Weights of a small image flow-matching model.
Training: 14200 steps, batches of 128.
Rows from block 5 of a small image flow-matching model, named by matrix and row number. Rows with one number belong to one neuron. Each number is 128 + 32 x the weight over its row's rms, rounded and kept within 0 to 255. All counts start at 0. Numbers have three digits each.
After each neuron's rows are labels from the 100 images, of 14976 (inputs lightly noised), where the neuron reaches its highest value: "strongest on" is what is common among them; "colour at peak" is the nearest of a few named colours to the mean colour under the peak. Only what is clearly more common there than usual is listed. The data: microscope photos of single blood and bone marrow cells.
# fc1: MLP up (model.blocks.5.mlp.fc1.weight, 768x384), inputs 192-239
# fc2: MLP down (model.blocks.5.mlp.fc2.weight, 384x768, transposed), outputs 192-239

fc1.279:116124120143163205118187133092101137113115151118139121155212123099127124191106113133116182117156103114102157175103127139132110134116118154117086
fc2.279:182106152151140227121084132098161122144104088095072133142059162188086107083159113085111162150112187165134133133111097184121078162137157142109168
strongest on: cell type: lymphocyte
colour at peak: blue

fc1.118:124067100118107118119166140110144122131145100163150114109132148136124101149093175063092127106188120114153112188100165063145126127138110151096089
fc2.118:076186131096113142059125153112078106137109130155109072100138128120152158073164173096145162099124111107157149159099085215133078191076155124198135
strongest on: cell type: segmented neutrophil
colour at peak: blue

fc1.744:128168103128166123077139149132126168147156140117117111157091126129124105092119152181144123101136148073117122059149108080120148136144151113082130
fc2.744:129101122080075080177144129127129123146128103152105097225213098128089122116127149162164172109157105208105143103124135119165157108120104141135111
strongest on: cell type: eosinophil
colour at peak: purple

fc1.434:145102085104092139122117139125189097140149129073085109112094115144114105088136122127122115099133171157084131110135120079162092147179128204125174
fc2.434:085162175175162100146119158144187134123083096132166155116123119155147183054118084103167147147169063060129121143092116171170099053121110105161100
strongest on: cell type: lymphocyte
colour at peak: pink

fc1.631:137147136094112135150155142117153168117132189172154130178154151115145136124099180119104126145115192103108161108166152128194133100139198111163106
fc2.631:084047178127185105143086120097135157128102127136153163241139175138130134120186171139126127130137046108131126088148117164121134142107052118101158
strongest on: cell type: segmented neutrophil; smear: peripheral blood
colour at peak: blue; black

fc1.670:160175125110098177073147174148106129152143132098123125154100121114148118120133134077122140104103123116143099170075123122151114119125103095116134
fc2.670:150078171060210153095002160175114090157107138125132130101094089128156128078085088154142119098177092156137150069198099172148111108151166129145093
strongest on: cell type: segmented neutrophil; smear: peripheral blood
colour at peak: purple

fc1.360:111119167148124143152139126049140159123116164147108151081156148135106114202129150118064116134088107104140212178146172162155161127137179116116155
fc2.360:098128130166163165128081154127107140102094114102112164148119109127129153135147171122116129139172109145086103159153110104120165152145127084191106
strongest on: cell type: segmented neutrophil; cell type: erythroblast
colour at peak: purple

fc1.41:113089086131076077094111128165123110106139167139108157119147090119139146132147112127094141141159158122065081124126131163107091144084113138115151
fc2.41:072146063140128102144181152080122122141078188099135146100036132125104109093148179160112142186139021168117058160147159132125156130160091148099150
strongest on: cell type: erythroblast
colour at peak: purple; blue

fc1.233:146095132145137154130135121133123134140147121133115063159125109105129103159169139138143174125130138153148112164087118188151123142161134141061129
fc2.233:156145131101090161077101111156117132119137125187158125186176148159113141136114125169160128123132132163173138172095115075107124117139139075191169
strongest on: cell type: lymphocyte
colour at peak: purple

fc1.566:189151141130101110199099144103043165159106162126128109119185138139149107100174120135136077128133093161129119094163117113083129139135120102099062
fc2.566:143127139126140070186101139132148111148165116132090114106103157093115156134147098107120122159116161140119107055140093164177151114139143108146093
strongest on: cell type: artefact
colour at peak: purple

fc1.353:141094091089120126138140176150127106122134103127157097075104140179135149147046137179135138167165142155123114169145107103119154105101149114201144
fc2.353:072149153145143131052128157117137090100164097132106128143137103135120161152154106138158140126093128098179139117144144101185101109104158149062102
strongest on: cell type: segmented neutrophil
colour at peak: purple; blue

fc1.133:153133162121118156122131178072165187092165151111087100107094118176132081107074157141125127171086111094141147132125144089092126075096153100143128
fc2.133:089106112104099136177151091075149098125180127164150137109144134085162104076105119107117158173139134158124115100169084179130114113123104090091127
strongest on: cell type: erythroblast
colour at peak: purple; blue

fc1.673:139150128126141159095161155146051181143075125168149151123091155140121109085179105167128145140107139119177136141156167061107097044196099107113144
fc2.673:089114103132125059165182153123102203103100153114098099142170167102118148130160086161131121133121106125088086129102132127131121123116098090117146
strongest on: smear: peripheral blood; cell type: segmented neutrophil
colour at peak: purple

fc1.614:119094161121084082028158134129126134122080132156095118091125116078096149109158116041160142192122144166131085182093157086149066146159190109138141
fc2.614:079122107140150089079128121153139118123121109162126077114109123151132112100106127053097127113119113142095135170173102158077135171115097177134162
strongest on: cell type: lymphocyte
colour at peak: purple

fc1.36:132107114155118105137159139084138112152124134123135092128132191114113112162119111089153140134107099188124133093165126086146108124140140238124094
fc2.36:136189142141171172157125129088123143148125162150088157138136156075156115082153092105154122147082080093114084193062077096099106134111172130118117
strongest on: cell type: eosinophil
colour at peak: purple

fc1.350:139128147159135081103180089157148132085107127129088114024093100069105171144131127138110146129109101117142107104131114135116159134188130136144129
fc2.350:139138149139090119155111139122146127124163134167103165056090108109155156118130157118118135136134178115096167143132130156169144184166111145034139
strongest on: smear: peripheral blood
colour at peak: pink

fc1.156:131108134164103165152111125187125102074175122109142144133146159155142167118074146135173115139166121075084138164180139105149111123093107143083097
fc2.156:108085152069147073132149134128089109097145122051107072157136121126120102038155239149165144180100108148166136170127181107092115108126115194138114
strongest on: smear: peripheral blood; cell type: myeloblast
colour at peak: purple

fc1.702:132113149161123143100138093119159091173158131079079069144117148102120171198124095142114127088090114169159104099140124079124084164106113180130105
fc2.702:150094122113132130158146078057122168081138203142108108119151181070084110087136091100155153083095059092104063216107087144163136138102155131135099
strongest on: cell type: eosinophil
colour at peak: purple

fc1.452:119122095159150109115196154113143124148149131120130058092150122154172090142114134174093091062077105112106139185130157154153108160155141112143123
fc2.452:157168146107098145133098107122136134134123156222136140120110143172134118120103159164123145073156166158101142117131115095127155124139117195086113
strongest on: cell type: erythroblast
colour at peak: purple

fc1.742:117151130127077081115131128103145121127174210161091099135113081196122152100074115120129117076137175146133167184138111173077096118110138107113133
fc2.742:175145093089139037120100210150123103118120137152143151133093078149140123145152166140145175161150028119156137215113178147164108092119071179121103
strongest on: cell type: artefact
colour at peak: purple

fc1.729:105115107089129093100132161148111090132124124143112142121165143057116162073107116123164143132127091110119117087171150115148127132103142117116083
fc2.729:178159149100158148137125078173118119138121134086140101011116113182132120103120116130137117148161137228145132120153085140133081120119130082153093
strongest on: cell type: erythroblast
colour at peak: purple

fc1.179:100161160055123143039105164161097229121157087073154110102109126129104128100150162153086101134114117104136149126130145120175128148124105134083115
fc2.179:148133071130100124113197145101149090135193099163130154181160078096142113134063072116135156146118089154102194098159135132114133135124068075167122
strongest on: cell type: artefact
colour at peak: purple

fc1.496:112130181178096137121123097112138155111157134155147108106118061116171139178161146116085135123169110159143118135109084161117140136137119142119104
fc2.496:141099077070134136079074121131174133147136116123099099030133094068105150202133099131142130116158171098147140141127115176125117117138126124177125
strongest on: smear: peripheral blood
colour at peak: purple; blue

fc1.270:187123191124191110129138164168144099189171080154143144138078101146081095157103115152100102179088113098114120128174105119141094064091139108123125
fc2.270:127075084141071135132180128111113141137141121075094141150115106104171145154165111087108146152081195122130126122064152120132109147176146114137134
strongest on: smear: peripheral blood
colour at peak: pink

fc1.164:110112115139136148098169061117166151091100126135122123114111203111130090110153128144143150130127152129044145140090118120128116160108130177195147
fc2.164:137138138106143113076099140171196131148123168106100170068113133131102134089221099168134104112159119166189095192112112184140095083130157093178133
strongest on: cell type: segmented neutrophil; smear: peripheral blood
colour at peak: pink

fc1.485:154168140111122108195123165159085156165184172153136103148160125153111134097111110063074098122137077112152232122098096122139124127093096190099143
fc2.485:154081082133151093164123109108116118120128162120134144135127060101167135109114104134060134166114187121187054120117140142188135137202137068189114
strongest on: cell type: artefact; smear: peripheral blood; cell type: myeloblast
colour at peak: purple

fc1.86:137144154141109128042141151161154115137126074141042204103109157152121098088086126114132151177112112120152139186128118129101082153127133140085087
fc2.86:151068116096171141050126124100166103113123127144123139127142169117070132094133142142151128214154142133105146145108133177128118126140149201165101
strongest on: cell type: eosinophil
colour at peak: purple

fc1.394:116190090116162101110163133089218137122123199145155123141149091145123091117144113125118102121084084114118122048196149090125113176173113153121106
fc2.394:106140147120116053097090065123138123097116088178143089131086084114168106116100105160097101052162119128173164042091094141148154149129139182160150
strongest on: smear: peripheral blood
colour at peak: pink

fc1.331:142097107135156061125175149155119113109080125121097092101090122135133100122122095120123133134117148119072066093194150112130132162101125065175149
fc2.331:121155118127094158151092104112159136123114079093146121111135126118122158127128124120069133179101074146198200080072115109134137128127103141118135
strongest on: cell type: promyelocyte
colour at peak: grey

fc1.758:109122150143121112104143174100120128116123124121148186121088187150130190162162165125165120162109069143097147148146135096175136068128118034093108
fc2.758:181173112140139127083120152140139107103113177047094108098093095180062117153139156118111124062169184091078099128117101158121133111115149132165114
strongest on: smear: peripheral blood
colour at peak: pink

fc1.459:111135065145146091144187139111181098073171163155148125123164184150140100135133185079157160143135180133123121153201147111112159110138109130159138
fc2.459:119101193109111074149105190159169170138086107154124085123174147142142148140085156121141189128120123132105184146094122078108115120128141145117137
strongest on: cell type: segmented neutrophil
colour at peak: purple

fc1.507:172161144178120094180136183117082124102164120148131140110164097040068139124131101117169156183063163193141069110115124202146104123156198180134154
fc2.507:119118139099164100122110118158147129153132106116141133151080112138203096177162073134125127133147017145159199144139106061140124119118038136206116
strongest on: smear: peripheral blood
colour at peak: pink

fc1.149:136132175112097132101121183092127087092096157144146129144100220147096118158192083153102139178100147134138129151127166017105091155116128063125134
fc2.149:086056146127116124131086116126139081127172106113137085095121138119139088213142074123141098076147105125120106157109101117162128141125069100109132
strongest on: cell type: lymphocyte
colour at peak: pink

fc1.389:119102106134141113141079099095135118166107112114143093120173032142157097146163147097131158081121161114093110062094094128163094135166054130098178
fc2.389:133157114122132149140127199059164107125163101147110100132074112151158080154110175155149160074136101156162127122196128169134132152099202161111130
strongest on: cell type: eosinophil; smear: peripheral blood
colour at peak: grey

fc1.590:135116090129077165197139099138129113186103120128086065122144066157171128121106118092066058130178166125144185100101130095146156153086099183160092
fc2.590:071173120109158180146032128166127117137089091213165117107099145119105134150073087130151109119113074072163148096102116131152131097133098120116128
strongest on: cell type: segmented neutrophil; smear: peripheral blood
colour at peak: purple

fc1.421:133124087124090121175148149131169156158140119115144100090082098156130162142126127119077152104161130114128107161129154152057109107141086087105147
fc2.421:112147153075176126164087147091137151121096137111141100161109107131062110085097123168106136050123121148128161165147145152152095175100182103121129
strongest on: smear: peripheral blood
colour at peak: pink

fc1.95:109113108113091122090146083125104255107104158086149151075128111100110135075192112145123091105120098112127162137112124222118129120134071145101171
fc2.95:145117130118134102113138130148152145145063123174158169125157095136094130053129135186114121144118151119137106171080136151149144083126166122118145
strongest on: cell type: artefact
colour at peak: pink

fc1.332:110091121128105175143187158095166197172141093132130128166103125131169129127118157145117076119170059111112118191055095203143107142143071101125103
fc2.332:120119199102174166121075069128107186165098162117115144095102119130062114138155137133119136142113118204138161198123130134089115092121194096138137
strongest on: cell type: erythroblast
colour at peak: white

fc1.476:153120140088150170186162076080081046108114114147118138065157139078176149144148071192068110112128162107074130066099106085135155124099062119176122
fc2.476:131144181096073232163096124113122059136108098170081154130150131125082186133120087150089127103105160090191155154131132116091143136113159151088084
strongest on: cell type: segmented neutrophil
colour at peak: purple

fc1.767:099155159088150115100120108097128113078136158149109145168119151150071187080106124144170167130123143155153191070127100153145144094112126115119169
fc2.767:159162104175138110068133096109109146122154148104116077132171114117127135208128101142134139180067054121117113133135137142112120108108120091099113
strongest on: smear: peripheral blood; cell type: segmented neutrophil; cell type: myeloblast
colour at peak: pink

fc1.724:112100141102074132107155083040137130170125128168113082118112177089196142117105145101146148189095132152150099110097151130174124048132140116213183
fc2.724:080060093117134091086109157097159092101146131185123139132137247127112160057123132118149136179109055122134155127178075105119117145127107121107130
strongest on: cell type: erythroblast
colour at peak: blue

fc1.499:138117136143152128051183126158120195115146133123190107165099139162133111085147120150153159158185184109070109107158111143151185083102189125165136
fc2.499:119156129112157130067086188199120173118141121080124209117111103138075125060123156099162146188103099116105148148116177111092156101099113132134118
strongest on: cell type: erythroblast
colour at peak: blue

fc1.681:181112044069095154145125118132145115149160124128160133125166165133066145111098100141102123085169149124148139117112114142058175088151122141175166
fc2.681:161101130164155122141096136161133116155118085167128110103130153116096113123112117144097155128079113086121127160118140148101159207166085112125122
strongest on: smear: peripheral blood; cell type: segmented neutrophil
colour at peak: purple

fc1.330:153140156140128144122058129166188153127151105146159120147137111155111141155081113083099201137108113125178117158140136103237116084134142163139154
fc2.330:206139143134116067096159150162094220104116174072119150194115130138127146027123130149131127144139137084140095129106102165072135079089150125119152
strongest on: smear: peripheral blood
colour at peak: pink

fc1.431:087089160137129106164130156162172137112175142092119154084163112194145084183124130110167139139115174126091191095133116152145188075134101140079145
fc2.431:132134135126129129116123136152150158145132113149113116075135151132084131191112149115107162135097119152101104075119200174129132191132171167161135
strongest on: cell type: artefact
colour at peak: pink

fc1.399:194141155126116103103144111124112156123116117146109124113144164115125121179134124100194081137105105138098131142199147159125180121099126148125165
fc2.399:168125118136173124122121118096112133145134158133122152120129128097135153135153155136134122126113140129133064162165121167130134159122114108127132
strongest on: cell type: segmented neutrophil
colour at peak: purple

fc1.144:144115062140133094151090152130140114209112210155130114074123109142114139117073099109105134108078082132086120135135160071123060103150098145218084
fc2.144:087073121092144113174127089168116077132143142148098074068154149110157118111157080144106090139110145125096140088127161181145147120145193123142155
strongest on: cell type: segmented neutrophil
colour at peak: purple

fc1.511:144116115134182102161115109126116144159118127172113116120134144147083087145138096143139167080101139145120133121141154214135169104077106105168173
fc2.511:113138116105090086115121137136137139122126145152089111158106137118127142205097112135127147085145131141081103112173150068105161112123122130135126
strongest on: cell type: segmented neutrophil
colour at peak: pink

fc1.169:193151212146136110128123125067086032171133104128157068135182136122117077046118123102108185138192163158103127129064134060165138138138079117118174
fc2.169:159105106122123076126124132116113044154131075159144151144162104155135107106121133160090152099110101139151129122133119214092132199092169110080163
strongest on: smear: peripheral blood
colour at peak: pink

fc1.596:139103134098141123179110143130119141140154144161129138206089072140103123175135141137107110115126098108080082079115122156147168115101131124205135
fc2.596:143152104117155122123129133141130168147146154156157126115155133117112103139140162136138145149115120055142115239118062153141143117124182103129079
strongest on: cell type: segmented neutrophil; smear: peripheral blood; cell type: eosinophil
colour at peak: grey

fc1.255:080163115129130169086148078078143168058158090110102153098090125127140106137156148144129170154115159075085084144117165105106145144098099144193165
fc2.255:150122129096112140116135118118091115135069113091147116108080095134137125105115092149079159114137104125153137102114117144149143108135181155123112
strongest on: cell type: lymphocyte
colour at peak: white

fc1.667:156131096113126131167141128112160118102139122150135105144062149187122150086156179126202101108126117166093110143153184167160048096129079083233152
fc2.667:151111180092148115141125097145117175101120104089129193229206094133150143138147138140195137105132083138117122125137182166168083089151122143077141
strongest on: cell type: segmented neutrophil; smear: peripheral blood
colour at peak: purple

fc1.333:161113151095098127110072094190165117134122122188152171146101110149119115109126151102104125203138149144172133134142173088117129041198121073169161
fc2.333:174129171125144122093174156109151149126086146182116146126156131128074123089134186114144156170106070110126130197105094162089106144109080154179107
strongest on: smear: peripheral blood; cell type: segmented neutrophil
colour at peak: purple

fc1.43:202122131135160088212142108129138056122159130151088219113147079153099094078114177132135121154130119142116130140137126093167138130137129127160115
fc2.43:112167103097080139146131150126157040119118122152149138147147114126212132158093196160080127175096142232120165086122148080120131154128135127106138
strongest on: smear: peripheral blood; cell type: segmented neutrophil
colour at peak: purple

fc1.222:179075143097121128137231118111135123131096127066164131159093083132116129193191145153127150165155122181074123162103117161136131127138143158155113
fc2.222:125093127055105125101046117119141105121135119146049077084140114137098157168153195142101142164133129139161087062109160089126167171169143136166132
strongest on: cell type: segmented neutrophil
colour at peak: purple

fc1.443:087135181090129167115107112129155147162109161162140114105122033147097117102115094130114112139139147103093143176058123111114125170119094102239124
fc2.443:109089178133159132103145152093121160142127118193140146159086141124060157073106096147120115145124161175124066239178167153124176119120064117098112
strongest on: cell type: segmented neutrophil; smear: peripheral blood
colour at peak: purple

fc1.528:106169136105143190150149130146157112127093090111132085170136106128107145136154162157138092123083157116172202207188147137119092109132126132076098
fc2.528:112163157175128163120152126164142088126111151115137140219192115134223172133111131116146148123149115082111103161137135061094090088119114101159165
strongest on: smear: peripheral blood; cell type: myeloblast
colour at peak: pink

fc1.8:106154139119126043116093153102101112130147114106109177163140178113142128208142111123069101119073118187131133213179143125106105109119120184197151
fc2.8:070128103150142082046188178119123063113158117117153143135144120112166124030147122154130129099119067073114158148148145103125093099133189079102081
strongest on: cell type: erythroblast
colour at peak: purple; blue

fc1.377:137145165113085133122105057075106123135098168131146082143163164166085099033130185126179142136116148162186113139160212168121147098119090077193086
fc2.377:142025118099127098108118099152096157091145091117115143201172076083120127118151151144074151164113095113173136117102160152145109152121193159129127
strongest on: cell type: segmented neutrophil; smear: peripheral blood
colour at peak: purple; blue

fc1.351:129162089128100108088081131132113165101133175069142170121134119131133186126167082087188136135103123145113197150183105097200122105129092159099116
fc2.351:127067081144134171169136112117135138125116145151143093120176124102202139124180083148111132122129134100125125234146142199122086118130093154075135
strongest on: cell type: artefact
colour at peak: pink

fc1.728:089145162106130123155114084110129143155081130185109109054136150099126113180163067096141071151069066110100132125148167106194144211107149064138154
fc2.728:133145084118093094145159093152167168121113168203105104088153102126186128189203143130100140126134169128154120177152105155096059094158113163101112
strongest on: cell type: segmented neutrophil
colour at peak: purple

fc1.102:129133134127116118111137111064155131079113099161099120113124115155103160131206184123113181145175162139143137167130129140094132140118122051174113
fc2.102:077125114115111220094176124106124126144157137157181111149080150134124160165118133116122073180102103088079142154160136128111081112124141143095151
strongest on: cell type: erythroblast
colour at peak: purple; blue

fc1.691:141119070135111166132203147151087144103099149133071143122141111175106192122128124137092167025148159143099165171104132115144155084159122169130101
fc2.691:129151096113150156092127107173056153121126176083162104109073111166125112118131125110183187101168087088150090125167116135143124094100124090112169
strongest on: cell type: artefact
colour at peak: pink

fc1.639:156125131080206126131152119145079154164081136113157137129141096109150194146089126181094133091126139126120168155111095185116142178108130118169073
fc2.639:097167085081098147074119159130138091116155125180104187137065100161116159129095160130139107141086099161141142137124125069133130133130151151152126
strongest on: cell type: erythroblast
colour at peak: purple

fc1.83:122130100131147148132073135139133110150113115080103136091109093087106068115192094099175158085146128133127078146162101127132144181099142097138098
fc2.83:128103161118087169123078091116096103141170103092130141154176124145123117184125109179160134100118103118149151167193201132136105102132093133180074
strongest on: cell type: lymphocyte
colour at peak: pink

fc1.549:196128114164087123135096141147119120114145157132123115124154124075069118163116130086161136125133077150153152087123148205126109114101138148076120
fc2.549:179125127107221126152158133146109167105066091101131142179158165118127147095152102131197133150190219031122181167132132141145148144128075183203064
strongest on: cell type: artefact
colour at peak: purple

fc1.471:165124120139174148093098095125140060160127147149094140098197185150120146086076133088150165085123186119110147103186158136145123146140125132118148
fc2.471:200148090104077153161124137174076063126119121116141099101057152114113098172132133079142139096175079155157106121114127143088163109102114098092126
strongest on: smear: peripheral blood; cell type: segmented neutrophil
colour at peak: purple

fc1.574:125100152079144132127124067053091119098140164161168165160110151140112111071085150103132161106169124089149156113131113094077022094170125112068132
fc2.574:103129100091098104167137162084165138119079141123150118197141127103159095092177126131130170114113107176075106117202151106081056097151122077218111
strongest on: smear: peripheral blood; cell type: segmented neutrophil
colour at peak: purple