Rows from block 6 of a small image flow-matching model, named by matrix and row number. Rows with one number belong to one neuron. Each number is 128 + 32 x the weight over its row's rms, rounded and kept within 0 to 255. All counts start at 0. Numbers have three digits each.
After each neuron's rows are labels from the 100 images, of 14976 (inputs lightly noised), where the neuron reaches its highest value: "patch colour" is the nearest of a few named colours to the mean colour under the peak; "peak at" is the part of the image that holds the peak. Only what is clearly more common there than usual is listed. The data: microscope photos of single blood and bone marrow cells.
# fc1: MLP up (model.blocks.6.mlp.fc1.weight, 768x384), inputs 231-307
# fc2: MLP down (model.blocks.6.mlp.fc2.weight, 384x768, transposed), outputs 231-307

fc1.751:112139151155081090142178149142114129145094125131093091137116090142108104110148134176091176107156106157097174111097147129059096147127122104137138175171146056114203136140096100127085108050087104085162142098116169084091127155165170122
fc2.751:181105157140096093103091100085117102160213146142143147104134122131144063169161112130108105201115081112158147118117127127196147091126098108052179099114146177083050122177112122086169061146135080127096124134086146115111161183143081178
patch colour: pink
peak at: centre

fc1.520:102063140164149121171090124134160082151105117160078165097164089124128053180139159046078120089098101150183130139065100105107146129129147131144140162121116115140089128095132141182090123140112178163099115132143120141135114122112136117
fc2.520:166108150125100122099104126130094121149070129145136062151127131141123127043144186206085174112114092154061156116145121132187097087178121144129146098155140097154160126103092092131133162129116138120142134126110116176141090106157015137
patch colour: pink
peak at: bottom centre; centre

fc1.476:116145133127154121125104122112132149173142107134134089114138171169136206157074164109143143150129148120180148124072146147141146167167137105168159065127134100116143102128150093156091144137121151081125082139111179121115127166127116135
fc2.476:140167108124139096114109122100138177162116225185133138122094074145121100105136136122088142114145113085076131107138101137119100103097109141219144119117114125136120075140143143119095120118077102152148142072104154165128119210162148190
patch colour: blue
peak at: centre

fc1.485:079105121153149099121160114129055133166134101128158090127133154064147119094114108101106133109109142130093124144129120164141094082138128202084099136164091118100155160091155120068095073224104161171100127126120139129066087099087096157
fc2.485:194160136119150118062106162150081128180119121125111154100104126151138097113128150142133197052121124133180133152131137168095069127136087192255098135135126087129075077144156141116150135079142120194174138094113145136073117115155045151
patch colour: black; blue
peak at: centre

fc1.407:121112140181175087104219168163149128127114182124093093101153180139140171198163067095133116189101121156101102171127182104144100154126152140082103098119131183112103143107136120095064117124076122154129138113189145106136127121126141176
fc2.407:164129084123118167161169170107105092101151130075117059156157099103152120111142119108134140127111136129159173123146108146102143031146161142149152139141119101145098157146123104127124135166123154092167173114096057105141170144144095110
patch colour: pink
peak at: bottom centre

fc1.371:158174116099114149142127106118142067161122076136072106129119111154127105128134140134148124085170147115135108172117161096108084140120169100148213159151132151083140109218158080095118112176146097172088142102110146115128138146161105122
fc2.371:074110184109107165121089119143152110133143198128148111136138126114095134173127136152156114083109142137142106132130128125079104118118155153099116131119120099027118127056113124157176128162136118095118167139143130139133098158147127187
patch colour: pink
peak at: bottom left

fc1.671:089131136124213132161126137154134080129145087085119155120100139126102142162123129161135134166109116139102061139124132080056146181155113130060086080133065102125099157084133079082091095108107109175082129060123166105089106167178096174
fc2.671:152125155120130150095144121124169107111085121169133111135145083148139113107093175128140147193191193072135137100168111093180125097042135128092174155124138154114151082174122143130101188117127106125184115167142143119049086135100120123
patch colour: grey
peak at: middle left

fc1.74:177162129103107097142065147185121139160130118116108130092175155160145147104132141063110164125201094177153149139098201094156109163091133080168087145149147109130140199138114197130119113131135112078139194109098147141078132112083091143
fc2.74:159105123116131147132138183106117103110087155097112125111110176147116111170112094155101107081085108133126120132153246141141075028169130148093149148116117128121087095154090134098130095115121116154109151134112124159132131170087146075
patch colour: purple
peak at: centre

fc1.288:104125096153112135058094164131141133088134184146149184127121142124120082141152141145180139129092081136067129081086124118120139143165176122124145146160133124164090162097132103170121082111161151146103173158137148124088130120155074156
fc2.288:178095134141131101066176103129137144084187115083112122078093117158133140147108172164110123137159112138137139108148041138070149155161134108052109145117112163131189158132125127124119145089101145112102111107146096092062126099163146166
patch colour: blue
peak at: centre

fc1.595:116150192089138127134078137126100102072085164078143154103130133138129077156111156130088119154173103158163108110125132132097127146083133136170036154131133114189199165094115176184160128125109147159147067155061114087168148125091124197
fc2.595:074123112112135189155159124163140131049189076121148085148109156137135105130088057105129099102061125109118144146116119150144141120112068131160061083136110118171125130172107092113092146100124139148162209071118116134173130131155127064
patch colour: blue
peak at: centre

fc1.622:112072057138163135131166148132151158127096161132130174118104097089185155135112123110101121176153104057174107142166129050132106180095149132091147119117119135080134075098153082142149108094119154157161185175161138132133102120159140086
fc2.622:145151108128087117150095132110134124135155087101141092161157124107141090178111113119117099118093093084147115134110210134191126051116101115224125080122108095120110063110122146171147153122122161084125136118116053135145119193135117136
patch colour: pink
peak at: centre

fc1.286:126128139164136133081156142185127159137118128099116135100140152166188139115079091116188128067110166118118125121124176135121097151160127113240165136169089168152126116147112130183132115123160164081143120159073096204084100165112190140
fc2.286:217086128134084136107121145124099092122123144145135113178171110146141113108086187113138105117136121144108110166129134151114105134129119089061114140132126123147133158171146134134114126077118148169147124116139158104123168112150057161
patch colour: black
peak at: centre

fc1.76:087143130134196160130163122099116132120095134169122070114087177125130148130136122092163181078165137168101106139155133116176096152151146138142124098130101096089123149078107088079141097122111097163097144126162137125082166141150096145
fc2.76:170076102138112169099127167096114083152129162137121176103150103122081156072132170137152142119094096119179107105117105098116177185146169125137127128128127166114103143147116163117116134091122117108118136130142149109084090141087113145
patch colour: black
peak at: centre

fc1.259:126089097176124152101130133119168128107198132121102146095148134148120134132117135122096129194134146144092107101112160112083181114126124121149144209128074164083126130151150095106094133158065093138109112082171166126124094141079014144
fc2.259:145130153129129122102114156082148117115102102154129110147121116128162137172139093120179117124122120117145151189133150123206147123127130139159164135113158057124130132112132124117117166156139127135118158187116155139118154123143255135
patch colour: purple
peak at: centre

fc1.672:119139083195126125117120128145145088122098118112152177185176074079137096123098128179070121109119118156174137133123133133128111143183106168117142125120151129107129081138156132136126092121223107129125132131102113100143143099160125101
fc2.672:138175158115157170121130044071128167101176133102129101114137186145151118165112097112133148181105137113129088130137132114108092155075087108140159108125139183138091183132113108120150090165180124140143081155121099180127144153126077101
patch colour: purple
peak at: centre; middle right

fc1.599:144121096122106143127165125129126125097112103167099137168164128105106111103122126148152116151150162124168184154151138102146103173192096104163151100150085130118132083163158110125086074159056147084086129077138171130175125201186000134
fc2.599:150151175137130119109116139145106106049137126226120116121156144130117138165144162140089117146085125134126133129117106151094114092078185122144123119136133107130111142081114136127119156162119125151117120144122121096165116080113216071
patch colour: black
peak at: middle left

fc1.759:132129112195148137149119094081108146182130097120141111119105149151170161225107084084098111129153119124117096089050160122133166076127096203070128109130124128081142096057191155169121087151127162134098078141152150134097119124068102158
fc2.759:105180125138121108113138145142120189164128136112129146124121168131147096000125193116144148078068111121061113079146156143049139197151130122115113138130150091093098162211173140108130120135073100134144109071126142134113169109152105082
patch colour: black
peak at: centre

fc1.255:200182135094124067139086157144092154107199148091094099147111155142108108125111120124165123108075183167125099080055192132124077107151070117176164102128141142151130088140156126150133141142079167101154051106102104083159106189114101104
fc2.255:158133127130165014061166151136172132095134125148154220098148129127166122075105118160119115104165110172047124136103176122112163178145145133051157116104089073134142140138161160129043155197142163105164106151108087156157134164139120135
patch colour: purple; blue
peak at: centre

fc1.459:173141164111126130110090164096135089077159102149138084109176165097168172213144103128131175131139122093092162119147101141152060094170133122227137100177193111082168076116165144110153111097172091138085096172109100115092097125085054121
fc2.459:087096105121115085159197095141121097050100092165123163126048121102099119105120113138091159123148117121130122104118115125093125142087137149175111085114127090133113199167163129136127165135137165161173145126118135138157129083151137165
patch colour: black
peak at: centre

fc1.532:150141150134190096092141119174101104123162132129143122145125114137144153127133111061150113091139164162106128116139179198131143169112213152124137088178131189149130153026138087138149063114144140142106151153155094113178115106096137182
fc2.532:169108132156155133092127127183126103147113128104134160149098176144127116177154164201098147145169100119134109127121124135081182185124100125150132131135125180162131092135156140125154133113150145132133131154125073179158168100155058109
patch colour: grey
peak at: centre

fc1.511:160131061093103153150119133062110120110111097148106133135180090163159093120122165091131093089147132160133151137139110113153108120103153094130160168179105106139129191101148073179143126115135119119114144128074109088190163100097139186
fc2.511:112120166114129133170132099184139125195123132127125106115109170144137162139148104099084100208135100126135133136109100150112143125093140137178071132147139182101135135148143146165119132087161143130113167238123105094119142170123094072
patch colour: grey
peak at: top right; middle right

fc1.83:154078159121112103109176121112173152088116088100137138123149154160138137111102139134141134178064150202148088114144111163126161109098141120140127158168105169125130121115102146104074111167179136150067092128122142059161102139137138166
fc2.83:141115143139141111161093215108183143135170132125115134159114138143111169148103106092091107141177168126121139125103137146129137058140101139174169107138142129136150179188160139132107081116098117137193147122131114110134166126119106086
patch colour: pink
peak at: centre

fc1.600:139103117127119118181090101174152108178151153131082080137115168149120162081119133102175110131000129120207165128169155149168140169123143092160118105097165109198179132163159065114125156113113096135117158135092132124150139191165138108
fc2.600:111087138152116087147189169111147103137170093154118207126120081161133108218099152140179100133141127122114101134121159116131142074131099114068158160134121133187138168078121107098176165056133135169121116118112134141100139161125116168
patch colour: grey
peak at: centre

fc1.632:121153071115153093120152096128126167115161152068130077104146149145093164161191159135141105165129152178085102128184133075111083112124099100165142104157110144145126096121142078143093072166135146166109059111118167134138154135120112124
fc2.632:146132108149119126112085146132132178205142163108147231132154097112131137082086035096157089108162087103042117135136165106119110137195099115127146130114121070106113115096123144167125125084080160145155179150128131122133146085120115138
patch colour: grey
peak at: centre

fc1.294:119140074107176184161096076152019134091135153160151163183158131153145149074106188122126106167139111180096139164106083131113117145130140183151170033132122122101182123136145108097152120141094092083130091147150137126050176105080157123
fc2.294:137130152119091173181137138156082131133103110157133114113164130127158161159088138091155133116075126096115092128114121119145107136147122097167124143127146135132062091190136183122120124153115139121120154143145202118071094156124117112
patch colour: grey
peak at: middle right

fc1.168:158086109086059105158132123123153162166114100165117087132172101163108100135136018116144142076153138154150110170160130116125141136114116153161137101124127141148121204193134149145081148109138156142127138098116131156154141137149163092
fc2.168:085124172127089149139150172099107163080099115159123166140090188148121149196101176131122114138155111125126079158122036142155129102122123141024116124119121114132134110102094106115103162122128141140090082160133136114178151067136075177
patch colour: grey
peak at: centre

fc1.352:109061092166151175173133191163182155128119132169157171094150107129129101127124081092093160102132163146128042147180118125159110141114127162106183116091111125136053138133084133141118116108142169123148133119139112107111124122101133127
fc2.352:108098112143118156129117201105094046096184096076136096137144153121097186149117175116120138150127089121066104131154121102109105113142076093114089131129139151214122109120125142113102091108145150070124086144119090092103105099142120108
patch colour: pink
peak at: bottom centre